config = dict(
    encoder_arch='squeezenet',
    model='image VQ-VAE',
    dataset='photos with spoken descriptions (Open Images, Localized Narratives)',
    train_examples=203450,
    image_size=32,
    crop_scale_min=1,
    horizontal_flip=True,
    translate=0.06,
    color_jitter=0.1,
    bottleneck='vq',
    downsampling_factor=8,
    encoder_norm='batchnorm',
    encoder_activation='relu',
    encoder_padding_mode='replicate',
    encoder_depths=[2, 2, 2, 2],
    encoder_kernel_size=3,
    encoder_stem='deep',
    encoder_widths=[96, 192, 384, 768],
    loss='mse',
    latent_channels=16,
    decoder_norm='groupnorm',
    decoder_activation='elu',
    decoder_weight_standardization=False,
    decoder_widths=[48, 96, 96, 96],
    decoder_blocks_per_level=2,
    decoder_block='basic',
    decoder_attention=False,
    decoder_upsampling='nearest_conv',
    codebook_size=1024,
    init='small_normal',
    residual_init='none',
    optimizer='adamw',
    lr=0.0023,
    beta1=0.9,
    beta2=0.98,
    eps=1e-08,
    grad_clip=1.0,
    steps=20900,
    batch_size=128,
    epochs=13.1,
    lr_schedule='cosine',
    final_lr_fraction=0.05,
    warmup_steps=410,
    weight_decay=0.03,
)
Rows from block 6 of the encoder, named by matrix and row number. Rows with one number belong to one channel. Each number is 128 + 24 x the weight over its row's rms, rounded and kept within 0 to 255. All counts start at 0. Numbers have three digits each. After the name is the row's rms in percent of the matrix's.
# sq0: squeeze pointwise conv (encoder.blocks.6.sq.0.weight, 192x384x1x1), inputs 96-191
# e10: expand pointwise conv (encoder.blocks.6.e1.0.weight, 384x192x1x1, transposed), outputs 96-191
# e30: expand 3x3 conv (encoder.blocks.6.e3.0.weight, 384x192x3x3, transposed), outputs 12-23, a 3x3 kernel for each
sq0.112 097:130069086077159131116143151104161139159134112125150139141145134144146133136121138150155165133082162135125152152140144065121140112154121067105141148063139120134158173127154123131145112132133139121147143150125159131161145088145098131142152147159121160137143139138144154153117149138144141134
sq0.113 092:101102132106153147097121125097131162137183095133122100149187107148139149131134126184145124135122111131100138164138115097119104140123092102081135115106134114114125128093113121112139080132118127128137120136152164121151111103107114149159123142134114139127137150132073112129089149137145128122
sq0.114 091:132140166199089165156098130148126100122111139090110124117113132130138141147109080122124121169132131181202116111106096177098128119049180184110063112170138106168114137163118163127109151123153117136139106127120119151105113115130103138125134153094166091138153129143139124121113134090107139156
sq0.115 105:159133135138117125117116118138121125096135098121112098130136148160084153137097117135130128122116122108158077127156141138116126126128147124111113134137116113112131103140099132119117142147138139132098122152104112152117124117170144153141162093096135156147128127142148115159144106162141155119
sq0.116 099:126112123120118089154161139157045057134095133143117141107053130115086157162124176081120119111136109116122123043091126131138127167137124138173155115136122119130060150148099136177149169137123157117121101134117127142090163130132133171144136094116111139093155120119152105165195017144098129127
sq0.117 106:092121100102157140139124138110127131134156135105158134139129098139148114120122162158090138097122122120116113127151122120142112085138107116131140102127063124099138145115134130100112118120084128130135076128097138116140136136111115132169108106119123133116126104125113116122110119107148101140
sq0.118 099:186127129131127150182100110123137141205124168086121176120133145124131078103092096133136148095114126138128103147115100134111081121096151129127107109133127096119143168125157151125201156097162082108178091099093128076116151123069088094131126126126122096121135126103128169079082130110112087164
sq0.119 103:130141154123135113141113196116167136154112139103134140113099133123223129081123155131090136120144157139139131124143128136149129112114141146130118117140116119132141110104156117102154109107132107141122140125191126129161144146128136118118103119145118104124125131121110126146091150094105105110
sq0.120 102:139131116123128105142131137130137133150119137142117136130121122110155123120150125099103131125132142159110152123127144114158114097113111111116133158131129154137119154124125121119147112113120114141121129109145116121133124145125102095126107144139124113133123133101136130122101123101100104113
sq0.121 099:133131145134164165126130125101136136119117080136131118132149147125141133131146107131120118151128122129127126136124089127129163142138135102103138120128166138114157096109131120120113083155133110139118124129127127124122104134147118139106109100144139146123151161176141131158112111108117142109
sq0.122 091:116166160127125131098111140094112138065141143109130095148113099171158127103132133128109090093136129104117125116156134142158104113147119127106140143148099140108118082132107105130090086164151113226130096124078125096142071162138150112102118106127131121144097165147127114120125101118140139115
sq0.123 099:125100116084137131102116142080152166139159086125132133121159139131135131134126121173135151095083132116134135178133126104085120135121132082100123114103129096106151144106146146103138108094124125110155130129124143129133122072135074154161125132131091144122127145129128122132099149153134132126
sq0.124 102:136067087059148128124145128114136129142140126146159130124142112151130136126153137139137152147106153125086146140136154039143143116155119061127164148069111131132140161124135120138143104141092166137135121202113163130170156117135097137141162126155118187125165129107135129163132131135193150103
sq0.125 103:120148148136137152134116125135162135100132133103106126132127131138134178128136125137121126127127178136133141113144089130133145109126110136155147118122147131113145166149122101120132134121138162115093149170158142144139113124162147170111176123125133124100138137155127149142163133154139079134
sq0.126 106:125109134128155130135124145140144123147119155147150112148110140171160123121160111120173145131125134106111161126131128120147172136124110117168145163109157132119135147113140114155147141131146161137129165123114132154145107115156125119144116118149134151142117145150126119138125117116144171111
sq0.127 098:121152144126099156099083084113116119095153109141104121120128146118150079110106103128095124095139113105132106140090102157122105183095130115125074073130105112097118133137127130134085114117121038131157077063146103118081069132109139120161102139073105054130114143132100143040121127121086081143
sq0.128 100:113096088107164117137152125133167138151137153111159122115142103135146135121168160149136126152109168150104167153162132083150125109145109091095147157121139156159169119109145119114134107141123167136123141167117144138197138115116122137120138118163141156127148120115116136159124136148178133132
sq0.129 103:119144123140142147142124106150122117131129138115104116133127144106091121130126144136147149139127133121126121108145127136146136126129123131151135177134134146139123156098126121111149151127112122127105119143125128134122128141163140129123142102143146129074131136113119155135130120135124112128
sq0.130 097:160133163112137184132130114132154132131138130144117123145140135147203161115164087143149127141121134171144102135119121142065127157129118139168132101133141089125137145127134139128157135105155130130120142134148155154134146097161117138115129118116136140108119152143134101139116128158147142141
sq0.131 100:141126141122092135128113140116130125106128094151172116095133120107130150128127136130059097143118135113129052129127103152080110149122128139107134135132086078117142103119102177147084110103119103121161132130133088147133135104081093147116122103101115150131102125108143060157096096159140156108
sq0.132 098:106115115121145095160164126178116063154066143130114145114063146120076151157097175072159148120131112131132147076100118123156128128127132152187146117128121129131122159137126126168160177141111150110115112122127121155054171136146143152107135108128117130082156121117142133153177111154075116152
sq0.133 098:110157143138114150117133099129084078095099120136067106136067115153116129129132141088133090115172068124131143078123134158144135127132123150134134133168126140150085120131061118149117126155139124148106152097138107139077116153149148160095108099097139109125116133143126099130146079157092135142
sq0.134 099:147129149139120158148122155174127151125145136173128121137137193136175145129123122127130127167099116095183063114129123134093135124153164150170164132116139086127120095116124130128160144120128136124156173126154145116164141090145100122125108106128138141100103130142120126132134120155166164133
sq0.135 094:125160167143136190108096131087114138096159140132095073149138125116157118125128102145101097106126078137100133130145106142122098151123098125084111138134131127103108093099099115115110080120131104128138096089123151131128066134101119134139073141112135093100098192126093114082088143071106112109
sq0.136 100:145126126127103109117116138115151130130116118151137119114117162131115145141128130129116126115117143121167149134104112152130156141117134125109126153123126130117142128167144133153128143136171133131138139118137107140119120127170138155135119134102106119166117150145157111145142136124101168144
sq0.137 098:114126141113134255132123131128107139146195133118084107131136133102136128163099131148137123112125062138124122127090126124136117186119135133135107119122130118122102146112106088121157125127103081107149104082137134116102124128116143154164072166105117114110128174152108129116128157092094100128
sq0.138 091:107148129114150102110136112111092103122138138122106131170082101156127119122127163090134081102140104128108157095147120118198109124165111117126159144142109168121089095144105112147115121195126127157107132098133125138105115162141218106093108122140117111116119140166126142122142107166113113130
sq0.139 098:176113146127112145166143125153100100136120095120147113100079118128150153141137161101098133168130107139144127112081118137124192184118120149152131138121127129154104138115108146117160127126101163122128107126143146151120190113143110160150120101132137156097134119071141073167167098103146152118
sq0.140 096:118089113083163130068128123100145149120155072129136112145155125159134138130158134159176144121093130130120145157157137076118153133148116070117138105070128116130144146108120127108114094140104159133120158159124176143169118083151116146143140120138130160130143144132123124148132134169179148118
sq0.141 099:122145125134118110142136118149104058131083165143087139124039136138126132132108142071123115137193107113133144056121166137167117102129131168155129140152124135145084145141103125159144134157150125130116149104130119138073145184140153134096125111118133115137127113137137140132154094161083128146
sq0.142 103:137117121156112153157167103130129133133147123144112128139147135130129125132093160143143112146122117150149095136108122139121113133127117135093116117179144169164149092145133144149119147188152133114114133152160134127128135109116132143146131151129157134110166109116127139151146147131143121169
sq0.143 089:152125203139122214122085094125117155115164100129114113130159130123177090109124084147108130185115101147140126140109116162101142177106154118090089100134143123141124115110125154132127108132163087140163102102129122104114124096096099087125090122112182119113109156091085107107088125087135146138
sq0.144 092:153103123122118141182113138111140128175117134106129157113126143133126111145105108123119141104110129164153099136112080130104119111078135126122109121132141089105136147131150171122147158111120100100168103135124145128114147098126108117139146137133112130123190103134179154144110131102135097147
sq0.145 104:113124121114139157121121109144111127137141136120151125127135147122120085116086136129118134137111110092108084140142168116119121114145141118116121153109105111123106098113105091135117121124089134136134108117126138088130146115158120117136120099126130139109116119120120118129135138090153124081
sq0.146 103:110120131142157122121118120142091125119136118110137109130130174119122084146106147126134111132129090118142076144140123124117140136157168125131112141108169112126118084114116116124098122132104116117114146138156141103126118108139146116116113115129143131124119120158131121163137125110151108130
sq0.147 104:138131153136106126134113143130111130120144133169117118125131180159125119113138115125161162115136114134161163134121140123145156122110137128146139114141134118126130165123131148170154151139154112140147132126107129119103135139157122140150128138107115143136125116109140152129119124148113150134
sq0.148 097:114116129100133148104095125091123207141192099151114105120205137127129141131129119251127134119121109116107128209126106120112098156107098112085117101117130104092125140082119139111140080122098108102143126115143145138127118111124121171207113132109101135116118161119094105125098159140122123114
sq0.149 103:149117144120136134142110161145160154126141151143122119099135145122152120107139138166133140136117160122139120113143159114151144106148140140168148149106130107123146157105155144104148146099107116130144135168130154140183160131135111135152161116122137139114127137111128116134116134142159138106
sq0.150 102:137129135123129118111151138108096126122134092194133139153112119135129101118124116117145133153146130120129161098110103131143139122119108127115127115142171138131129138123128134171134127133138116111161165124163111136111123128147124124145124123137118135144128144109132141122125090101122154144
sq0.151 100:130070100090156115128162135138136131127137127127169128132145113158143116135148155133148129151111164120140171133144143051147156130161121102148149132068139136157128133137120120141132131155138177138122161172132146129171145120145117137116150119160146166158146121125142127163159118142173152141
sq0.152 107:149126141121130138132142107120108125137122137146131107128141137118111131106146138117104131119139113151094125164108181125107120134100162146141115137131130138121109138122104159130126110115091110120120147092145144105129146133138123088103101145138119123123124112136135132118097162109098154117
sq0.153 104:140097121075112142115120144121128122134127114177158135117132140101135124143082153122074120141120125130160085122118167104133126136135132115131146121085113103113101131160124125172137122110119096107142100103165120106124162129150114095139118160126093106135125128146153114124128143089120135131
e10.112 148:153117141127126130127133130131129114133108146111137120135135140068116116117121124122128108106097110113099095110145149119193121119125109112135147111144141117149124132071127134106147135095116100127091060135078132117160127224122089129126132124137138131143048112143127168135075137125155182138
e10.113 145:194114148138117132130149107119135129127126178124135128151120149080113097111121106120131131113073064119110124129151123136139119099114092116124158117169140123132129136090138130091156131095104110142086073131121119121157122142104106115146155136149140139132093089144128145169084120110125132140
e10.114 121:109171181117130101105101167081246153156123098172150080120114126124123122134148128128129106123127104166145123124149109119122148129136129135131110140131096181135100130156135120120136135143144108090148122149148096130100155113109138125106132207095141116134123133146205111097121088113106109119
e10.115 080:104133118129109143138138115129103134061129141133137114150130127125141119116107152135116165154095101103109154081121122143119117068163088133086131092125146137146138126116119106131154094113175158087090110139099148129124120157119190158134094143112144139100115111115139132111158128105119139131
e10.116 108:103115123128119120106112101114128093141162136137099133092114107129121123139114106120123126103150141093137136120091081115059106130111125132134101120129087110077106104136091110143107137151109128142153151130168130121088125090122090108150116124145108121081171125138123074145145114122063032132
e10.117 056:156116145140150098133101177129148157129130100135164106173144137140126120120120112135162153153127123126133137171134086148099097156153114154158142146156163128160133131126103118112133155140125072099168139143150144135121164099112139123140172130115120125119124141156141062115133100148106091165
e10.118 064:150149112161124135140129176136143133147081115123179094068116044141169157104144164053148107101164124106148100156150132088140123141128143142131093136114096124145079135145092143130040127146156104111157107095143117072116124146137106140098098123104132119144140156124141167120134154111134134125
e10.119 101:124075094112116148173150122102101121140120115095173121148109133124148117110146142148092122145123126127124139120161124154129095114113116086106148140128135109178145159099121103130160111070116133110110093107104108119152131123120195161128120096117156138128092106110079156142150117120109122154
e10.120 065:114102108108136122151140099120158121155152094141109131123106122127125142126133109120129094109133129164127114196176126111132149186097151101135114127126109113149110140146177148112125146134121126139174088111142076106154155109144114140086170092114088114194112132099087140098062134135088103114
e10.121 085:137119133142132101156130136117107161129107120130091122153100201155121122122147143149136110167153112094116145141176083143112162076082120115116179136132143130171160062136155107124161097114126107103131137153144102167120097101120151094130149133100136145149118115116158116120146115134102124124
e10.122 126:114126119112126133156133135123124134130088117133127133156107187132124078136101120169123102176103121117132145106147069141091167126109110108123150171095139131121159075136148092095159116130135136129149117143120108255094112081115121085126140134121102156153118098133141101101119071116098117110
e10.123 154:153119141136113117120136123122128099129129186110122118143138137033109117114116122110152116103102093116103119113133141122158123113124079130130146096167127126131113136073132127104140138096111089129101066129099124131134124171116084121133133124161131139122075110128123141150036134117143151135
e10.124 124:151120159112119133130116120136139139110093134126154135132138139100090113111128107136108116110088115123098107119162141110139128098128119108125144112126161144157131120094115142109149133088111112142103094130067136118162122148121100118117123144115157136145089101178135161131111132126142144123
e10.125 105:093123159097151109068108103092154110156163095150123145059115100147053134141136116131157100058141131109155106095146140084149145148116128104148119152169138131116143139142150124113102144121131137130151133116158123121139176130146146150102128113111124067127111155128136129101113111137110111122
e10.126 074:132122108128123123116113139115124152080115103145110114150063129151153112148091127132149127161130149169138148114124092138097139148125142079146126157085130130142152113135116120120148136144158136068141144149133077156074103081125122136120137146116119128130138139129162095129149123114088126117
e10.127 108:147140131161137076128142119128147129130129142124102081141104135100101107116128135125182152119108076122131130154104130119118103119074085103133122105134105124118125119096124115102113143115103117123118098120104066122109106122086111128198133114158115178095125114123109099150118129083126128156
e10.128 132:110110100115110118141140097126135127105108136127148124154127142101109118121121119133124132132088077116102120095139123132167112109131100121122139113142153120128131174107103130108140124120121115105098066133093138129134114153117130124126112121125149128135023105157115145131113126109154161128
e10.129 079:111108148119138125118129132112150095156148116138108139093145127143065138137138098144158096066118106134137101122132132079162126159136118118146120157159109148118167129120159125113125138113147138156169115126138131110148200134123153148136151107116123093111100142143125110113110119146122116132
e10.130 094:114159164134123087150102116114159140137135114128149110119112135137083101109126138140166135154113089116105123116165127151132162104097115119120133129154122143161151129134151110088129128105134102083156104174118097140108145132089128148108151137117196118130105112207155147100109105101113113130
e10.131 075:145153138148121132121120051125149124099132170149087130122167141125084107138160095093108121086105145194138084163119124098154144104112156113153128062140122137171088099159127129110143154114087101158140106131119104114172100153132108053138123155136119144144129106170145155097112125124129139130
e10.132 124:136144140128110095090107118106131125144144128134099118105108112121110124140135115106132117108142119107154130131113051106085116128128120141145117123123083114098102116131095107131121139156108118136114140117175126114107132104117119100147130140123118124102161130120136086149138097115075073140
e10.133 145:111128134127075114126116126077136120147117130153116118125104136128129104208094110134130108129118120113175146088117090133126137137117114112212138136119110139114124119134122045115140171154109130129139130133124114148109125121112126096136127139132123145122132110132135111130126072107109110126
e10.134 089:115143166141155137113128139099136120143149153125138098122141105129114137116156094131144111141121107169113134091130136116186128121139156122122136117155113142170103152132118134137130135125104133066144146127116082127120142145113122168141084129139181095133103130176151162112125114096138163158
e10.135 108:132127130208135126129185119105139156128154136136149092170123179128113105126120111121132150149094097119118141143126113164133155110068121102121162142136139133126123149127152121096170118117136089105147115178134076161130123115084133136168223141138153133144112067128148162148127110072106127173
e10.136 058:116081088135137152158167170114104128125126148124141157086155127164081133137109142138127146086115136138148105112145128089125171106096137081129148136131109124141138128142139143119148119118102150114156119115115125125177180131152135143120126072150140100122119093076095139118114151140103122133
e10.137 121:133119161201159130122176132123132113150182134128153071120123146113095113115136125096137183114107070121124124135124118147130108139090117112128133120138128124122114156082157132112148136100096110116132091144127064134128153123075100169166187131142127133136101106137122150164103114074115121224
e10.138 112:130112112117106118152130137112104167131114121113096128153126135149122104134038119171119123181098116096133205106126077143086145125125116074142148166108120129089149096113125080112135121134107144147124132123108116171094118091111133106146127112129086162122134103103124095119134083100088111124
e10.139 084:117141161149113104121128119105143143108130136142118117140114113118141110135123104131125131132120120113121129098080068115122112120126119127142129108125098151147081149109091117123143157124114117122117116154149127115106081097122103085131141168150133118119135113169147120159124095122062093143
e10.140 134:163120146128115125118129121123126124137113162121122125147149138067105107114118121123139114107091094119105109117149141116172129121114099116135154107154145123137133128081132125097144136095098100141090076133091135130148134206119089116129138132146132139139057103147124144142066126121144154125
e10.141 137:115123135112087116125108132085133118132124126151101118125101125122126109179095110135135113132125129110207147113109037122105129139119120113165129139125098130105117112129115058118142153165108133133151131125140121139098128122121128105136121136132103149118138120122133090142127073108077102130
e10.142 066:121139067141127158121161114130141108125083147108122119112111125124133149112143176082112151121128134113116096122107127128144094146155158146120086162132151113143103199113087128133135114153121099109159120134123119119137103158164135135145101081131119134157098148129093149139140139140155157129
e10.143 126:163151145151100097121140131093165136116095158144135074138088136106135072139113115138159085128106141109127133127127134117158133128080137114130114114141118171166124108119124115064133142132096082102139117163125078140164102153072106113137137180149160144121130102161176157157128121082125136155
e10.144 060:113156126149131112130132169153142156160085120114127097095118131130129156086159179051142109118160117063136117137158124149137143139145116175116095094129115135121073150149091129123108110148161090107142129112137117150077128119130105100114123125128111115118141174116151147121128147131136131101
e10.145 068:087134130097121100140131095120143127140128090110146130083084109145129136120117119123156113110140124117135138160158097109158144159127156085136076119122107165156102163109124138104122152125143108084138123115153063112160126101137141133092158146153123117173115113108136128119124119128121126132
e10.146 069:127105121123149124139155156123166125168158152118118133098163078118125122121150083119142132136132132109127122101130130156149124143139128122122135150153131115087104146155171129125086128121105161134134128141124127136124154140109152159140140134171103061111079125147114122116117111122155137131
e10.147 081:159054078169148149158145167149121117145130139096118134089155119098103145157100123135119138131120134111108112151131137112164130147091138143128202149126149116093082121151136147142122133122075149163108125124113149111160182158138106143133137099120137108136124133116108113146124147153156143140
e10.148 147:177111140143117126131155117119128125128142175123130113144128151089114106113112119107145142124086054121120122130136130141141114119110063116134148108181132123137124138076138123094155131100110103139100075137122117125143127144103110123158145125185137149123098090125122140185099127113134140151
e10.149 109:153087145100134183118120148123124089173141128114134124093144122105116125121150129118114102105127130152112083130177140093154130155107126106123145131139129112181149096123186120087146129086089111149131101112140105097180173148130153140107136110134113111180072106096108158119011126144116124141
e10.150 068:144091146134133164114096141156077081069124136125188157122109107156167119157120135143106121116116155134156151141121128088145129103109098102116101180101123131123106043096121119166123132142098149119132171140138105146124106110165064142169112132160119138099168114142124117137144148153115105111
e10.151 121:143113135128114139117120112126133121143113156104122130142151133077105108115116113121130120105103108119086095093141142109165121121118107119135151108138141125140123129090131128104136134076089103139098075143065124119146137167116101109126121130144142126145047101156138140130089131128149147121
e10.152 060:153118088116105141151169211113131177090090116123116084154133181150120127130094134142090116130099133107105152167116109072118168135142120110129190112119156159109152120169117124164139118139147108164129118117085175166155115115090130104096137136108122127137130145152109120154168125099160167148
e10.153 098:170109146137120157128158148126125137129115140108127122123119129108129134110135137145100120100124136152092052175166130137136148135104137095124127126125117152178133112115141130123144143073089111140116083154113085088182130142142104120117125126129134134166115102120118175157083130127111144176
e30.112 060:136123165135108149127145146111122136123140134119111113139157124096177112164122162125112132142127123124133129130139101153136141142129122138118145116163128163125146147148146161127169154174126139153152159107143133156133126123143155124132125140122109135135141123159141120136127145131139170114102197112100091165096232128107097169
e30.113 065:112085142120091155125144155137134136103184119125105113140136125067171098177066150133095110161192137131144134124142111130127121146150151117147148107255134132134136147147157134091142154140144141120129145084129144123122118136132160166142124151123125149130141120144153116125153163158144134150125182137091090161091189130112108154
e30.114 077:144129125138082133129135157138125143117172129099113093123119131132143110144138126116085110121152109122121139132077142110133138113104126112103110054105121058044101122142154125110142116118147128164145141163126132147134108096103116077113123120133144120140145151130132093116134148135128118132150123142135133131135108134119140109
e30.115 117:112100175108078162118097132101102110102155147100135075124122130095109162143095107092094074153166137136132109141184139155151130148136106098092117124137147100115121155165122150131112121141111142116128150150139136126138124098129127139151114131143094123097097174109094129114129136123180120110124152110165135108171175197163144137
e30.116 074:132187087138185139133128102120109108133107112128117134151129150147138123136129142133147131112131107120107120131119144131166134116123111137096134132140133116099122090149093141190097077104098129102099123121118130134142131133127094145112126112128142146134125071108127145127122163146149173163125090132166114126154102153143143117
e30.117 138:055118074143160172133137136108141098148151129122121110107127123176193185054070100144152139106141120134139141180171175140132140147157151125092092153155146132120129159133132184140147144145150091111105105146116129095112159143123119120128137105132109107107147142136119135109148151155158132170105073122094127101163126126139164100
e30.118 113:134133112141163108164133116105087066156126124106119082105111109132139110123200128141119148115074114159123146171122183125126125105101097169108149126084124176130141102090066114126119104097110141166113122135066134188128169117159112120118150103145115159142084115149125140134114121140115120127128118150127113160138102144106121135
e30.119 098:137139177149138180128143140133152135097151114149102115136151133141155144176181163118131139113183122105129133079068110136154135106159133133109110113193126122121124105089130155143203150154135136160125108199152110190119105080114116174108089104108127147109151126147166120126114134103158156134103180119131126144086097081121115135
e30.120 128:149145101134124077138112102126114146092118105114116106133137140118147102130139136130120137123121107135133122128074146103121151146152165155133150127131118134136125139109125135093105155107144111117109106100119110153144132127119115130157111111134144157147142076119123158113113137133104102115144122122104119124091078054122108116
e30.121 095:136140154137101127138166137105108107092212082095134132136136117146150168185128153080035107133159102093091104097164095087090106095146111092146129101139119107160131150115151137088114138159141176114147134121164165149118109131110123200114104115124144124125142080149139090128138085105141092149117091124148137131112120123149152141
e30.122 077:134165115119121161115125129124125119120209087139141113117138137123103142062082108090079115126207131115146130126100119142137162100105107111148122127145139093122126150131131141097130150142145120133119109122151124125114116131093128212141133136126138164137133097141155146133130135121155134167130096140112105134130085127139132133
e30.123 062:128120153122112172123132150133122136114133120124111119139139120092184106173103157133102123135140126123124131125133118136113122142139131128125141118174119151114143154160145152109163164149124148139158167080152143132135131134136144106127125139121119149144122131165146141131154161153146148147134181137080075167090227139105096177
e30.124 070:119100160132110116121162142121125135116147129125121131160153133120169113161108135137106125164119137128138149125141080141163159171174177104117131113169133125145137145150162148145167117179128137130136158136122135138120110129126162170143106147127122124124193113152155102144137133122150195120116180092101125143104219106129124136
e30.125 116:127125118122129076112122143137163161140125143150106141141144130166156126120106101164173159116105059128123093131130155162121144144118109135132107134067089156125140115115149108130122127066124086116123093087098148140150149182152144038136151140151122114140134107109106157140118124121125106124102108115114112108154132145102132112
e30.126 120:138171108109145125136168149121101095121146108113149096155169153122158132151202159109130098135150124123148112151114144114142150121117112138106111105106125137148126125132107130136079133122158132089107114162138131085093151097138094106138117112124170114160128165140117111113124139117121131137103131148136177122160157164139140126
e30.127 091:123140135104091141106113125129076078106131067097082078092099108066117059155095106133115115128168121124126112136119158132102108144135134142128135119177119133107125141175149149119144174156155116137109135109106113130097155131143128111125148131136139163177116106127127125128164152173131099139154157158118087147096110126133097149
e30.128 075:135109156150113165128127138116122142082153107116105116152126142146164120154104152122070111133175116125125116114129086146135142126120129113108132110152126118076119145139136161106177134158143121143109144153147129134134121114123137165141107143118114140118169197142142114127142174116150161141109178126143126134113182122124135160
e30.129 124:126148097090114059135143120160146177107111177138126170126129161135128141148113102160152135089118141102088135153161137133145134130129107118134134101071148139145155131108129130121088123115121103122101094127116144121125126161155063068190122143139138103156101031112120100120114116100143147145144074124139131085160182141148118135
e30.130 097:131120117117080116130132153133134145135131117153157149141131117121129097139178122119102111156138125143136133152107141109085089138132131139116103109122100108142104100142154108104137131137169138126127116090086146147122125114133140111125136146130120139151099069095149125146141135149115077116153155175150141134138118161133103142
e30.131 100:112105124139106124125135118158122172052079083087091136115110131122134095127120112122093135123136118149139146126075123125120126167144147134096119102203121153108135103145136179141171148138126101106140115053087117138116139115135118139101120125130160194155140138139124093119130120125116091127132180164103099161097114129100121156
e30.132 069:141190077154181138147164122114118098118109123106093116134133146136150116137105127136151142105119134128095134136125134119152103116122103123111123125154141119107111096152109131206078079105121106119091088130073115094138148145136104094135134121135131113139129106136137123122138155139151153138140137143152136107150121142141148098
e30.133 061:142176098135120151121118117133119133122127113133099130127129133143151127122117124122132133128181133120107129156131153155179147119114110134131136135144150102100127140151140148138110122138144125115119135148138138119137124135106118143138132123128132104125149078138121111121139163133166172170138120142147146117130093147139160113
e30.134 099:123114136126110125102080143141133161108110115125111106144133139158097107156151103121133149149123096157125123115091182104135145135122176141098103141138137161165139108110143116107145136117135118146129106139159132172153138153147183060150152126173118111115102138079117171115163124115093117118134121132111113124100126109131103109
e30.135 079:126105130128091118150138144136129111127189138139154120143135125105113105145075125108093113159208148127148148133129137134111111127156130130161132130222136119152138155139154083043100152131147131135150084092142121107107133135129133176147142151139110155127149149151183134115151150164124099145133130155141100141119097100121106126
e30.136 121:146132160107112166118092117134110150131149130126130136126135112070129077099080071085059086115144079120128110089097130127125104123133126117142124102197115121133104148133157122100157102127114151104160153114155135093132129114121098143074133135130128147143080131139105078129118114138119102111155130153145152120118147113154152133
e30.137 077:101095114102080151112123113128144129119151134125135119123121129054128106134046128151143138161194162127153140146139136128099096127130119137154142136223154126131130144138136115098113158139137119139125125100122121112102155132146145091146138119133122166152125165150139147138147146171132113147150149155094065158076098110119081131
e30.138 073:134158108137127140117117109105120109122137112131124111140160130122126144093073098087108106123160137118125127136146118163133145135137126107161133149137145090119139149129144128112112137141136134129094119149129121072107112142098142191149131126129141119136149143151145169143136149104161184162133095119141150124125070128148135095
e30.139 089:137191106169177184147137126147103145129113110110109134127119143162165150105162151145128146133147089144108120150118170108144142106119144122097114109159134129094140128141107179156152120131139116085120079109105143137115141121137089138112108098128134130124106113129102142119139147129133145143141122134120134141123088154130176129
e30.140 065:124106154116107161111138152128132145122148132121120124146149118087159114174081168128103122140120126127125127121150091152138136153151144112112146094160117128114135158153155142123149147148130145133153172079148154129136124141134163121145124155126118144133133117156146123132155164143157171139131185119082080168087234136097100168
e30.141 061:141189093147153158130125115122119123125141117116100128125134136142146119111093119120131132118177135118106126135119136158179139113111105136123137140148147106088124149168136161171108123138139136128117130150142143125142130145109121151140139126124146123127143103148121135131135179129170168169147119132137135121128092143142165104
e30.142 118:142117141139153098149081134137160144138125134114133148132169134135122123101071110128154124144160149115153108093126090131072094087095080116145142142126153090073105105135121125164139157112141140168152100164117129144143110111127169097113105133097117093084149188128107109095088113119172162094136206125175139153096104126107095133
e30.143 083:141123122144098149145135148148117163126148158124122147119108125144136135137152123126117150148204126152146137152078153103130112046105119129127131115182128108164141144147138128111133151167154113143133103132112148150125116113129103119112118140132132110129114074136134110121140113116127109110148119140125121146138087149140133137
e30.144 106:129125110135161093152130119139120119175154157141151145118128126142145120111187126117094127078115090099108107168133175125126127117115107148096118113090109161124132084114069126148153108087130145177138111131090127186150149110140100121099138114138123161143081122127134148130123128145124115125129129157128090143144111151128117144
e30.145 122:107160090095113071123148148108139133135163147096131116117107118144147119119065129150163161099111084138137123108195144160138141122114113126133117137126116143160140109145114127103116102087132116153125108150138113128142135168132091121124135157143086113117115129128149117121113075130155107157146094149126090129148107138130114125
e30.146 129:122130150124111119112117142137142134119141131116120128117090130186125124095148113105157129120182140099139126143145130116163123088153127112112138146124156126121108131150144112143174094136127072151106096135153114104144121146122108113112118131140140131123130103124128136124132117122124138136128100093121061167067087102108087128
e30.147 117:151098187134096139129119113095138089122122118077140118133145136056125166182106135127125106186171171107131131111065127149162138151117143104152132126157103105110132125049131147116095119150114070142128193088142088116164136129149157115123102122138130133139182124124111119130150173121089134158166132134103099128081139152100089097
e30.148 064:113107144127092163124143145142136136119190129124116124141127118091192096181075142136113124156207140132145138142141128134111113140151149132148147115245140141125136154164153145097150168148141129116117159109117141136102127136138137141130124132122119141132131132143148125133156157164140122135130167141109097164096191134111106151
e30.149 089:146116172146107126133135110103120132084163123094120106123137119104174145132071137135133131123094099141142120128143143121136163126159157114106119088179120124122130137139164153133157148144102123105149187034097111118136117122126149081140116089122130142121163069137135149160148136137164145154137148104101100165106174147095104148
e30.150 108:131158128105162108146164125111136122136123136147150132173142149130124120165118141157175153140157132107112113102084066133152157132135131135123128131121121115136117100094076122150087086158092131141153115155176137095125125102128134170121111163112162147121142091131124077161103118110163174138139117154141132078111116110150083146
e30.151 080:151124170138126176117138143123130157120124128132118129146148129108139118145070149113103120132102120125128127087122071136148144131138117118105135092132110116075113145146151149161180128152117121150155157113156149149165118123131146108135115156119114149121144122155147123135142166113191211148140197111097081165090204121102092166
e30.152 118:129143174123093182118143118124113140105068148141137142114127116117131117149171150145138114113120168111125145112146118130118134107107111088203154122075123119110097146099110159089106110143147143153125119142173126163105139131136076142181111086115139125128096098079111113111118126084093173150168136145138149130157149119125147124
e30.153 093:133127159179138123144172156151141154109147117090102087099139139125154142102101102142133140119142091136157128138113119103145119084124127145095116114212120155177151095158130140112171123136106104124120118135098125111124125108138120143090110137119106178132143129147125110121122116138144160135096163116158114173127133113138100124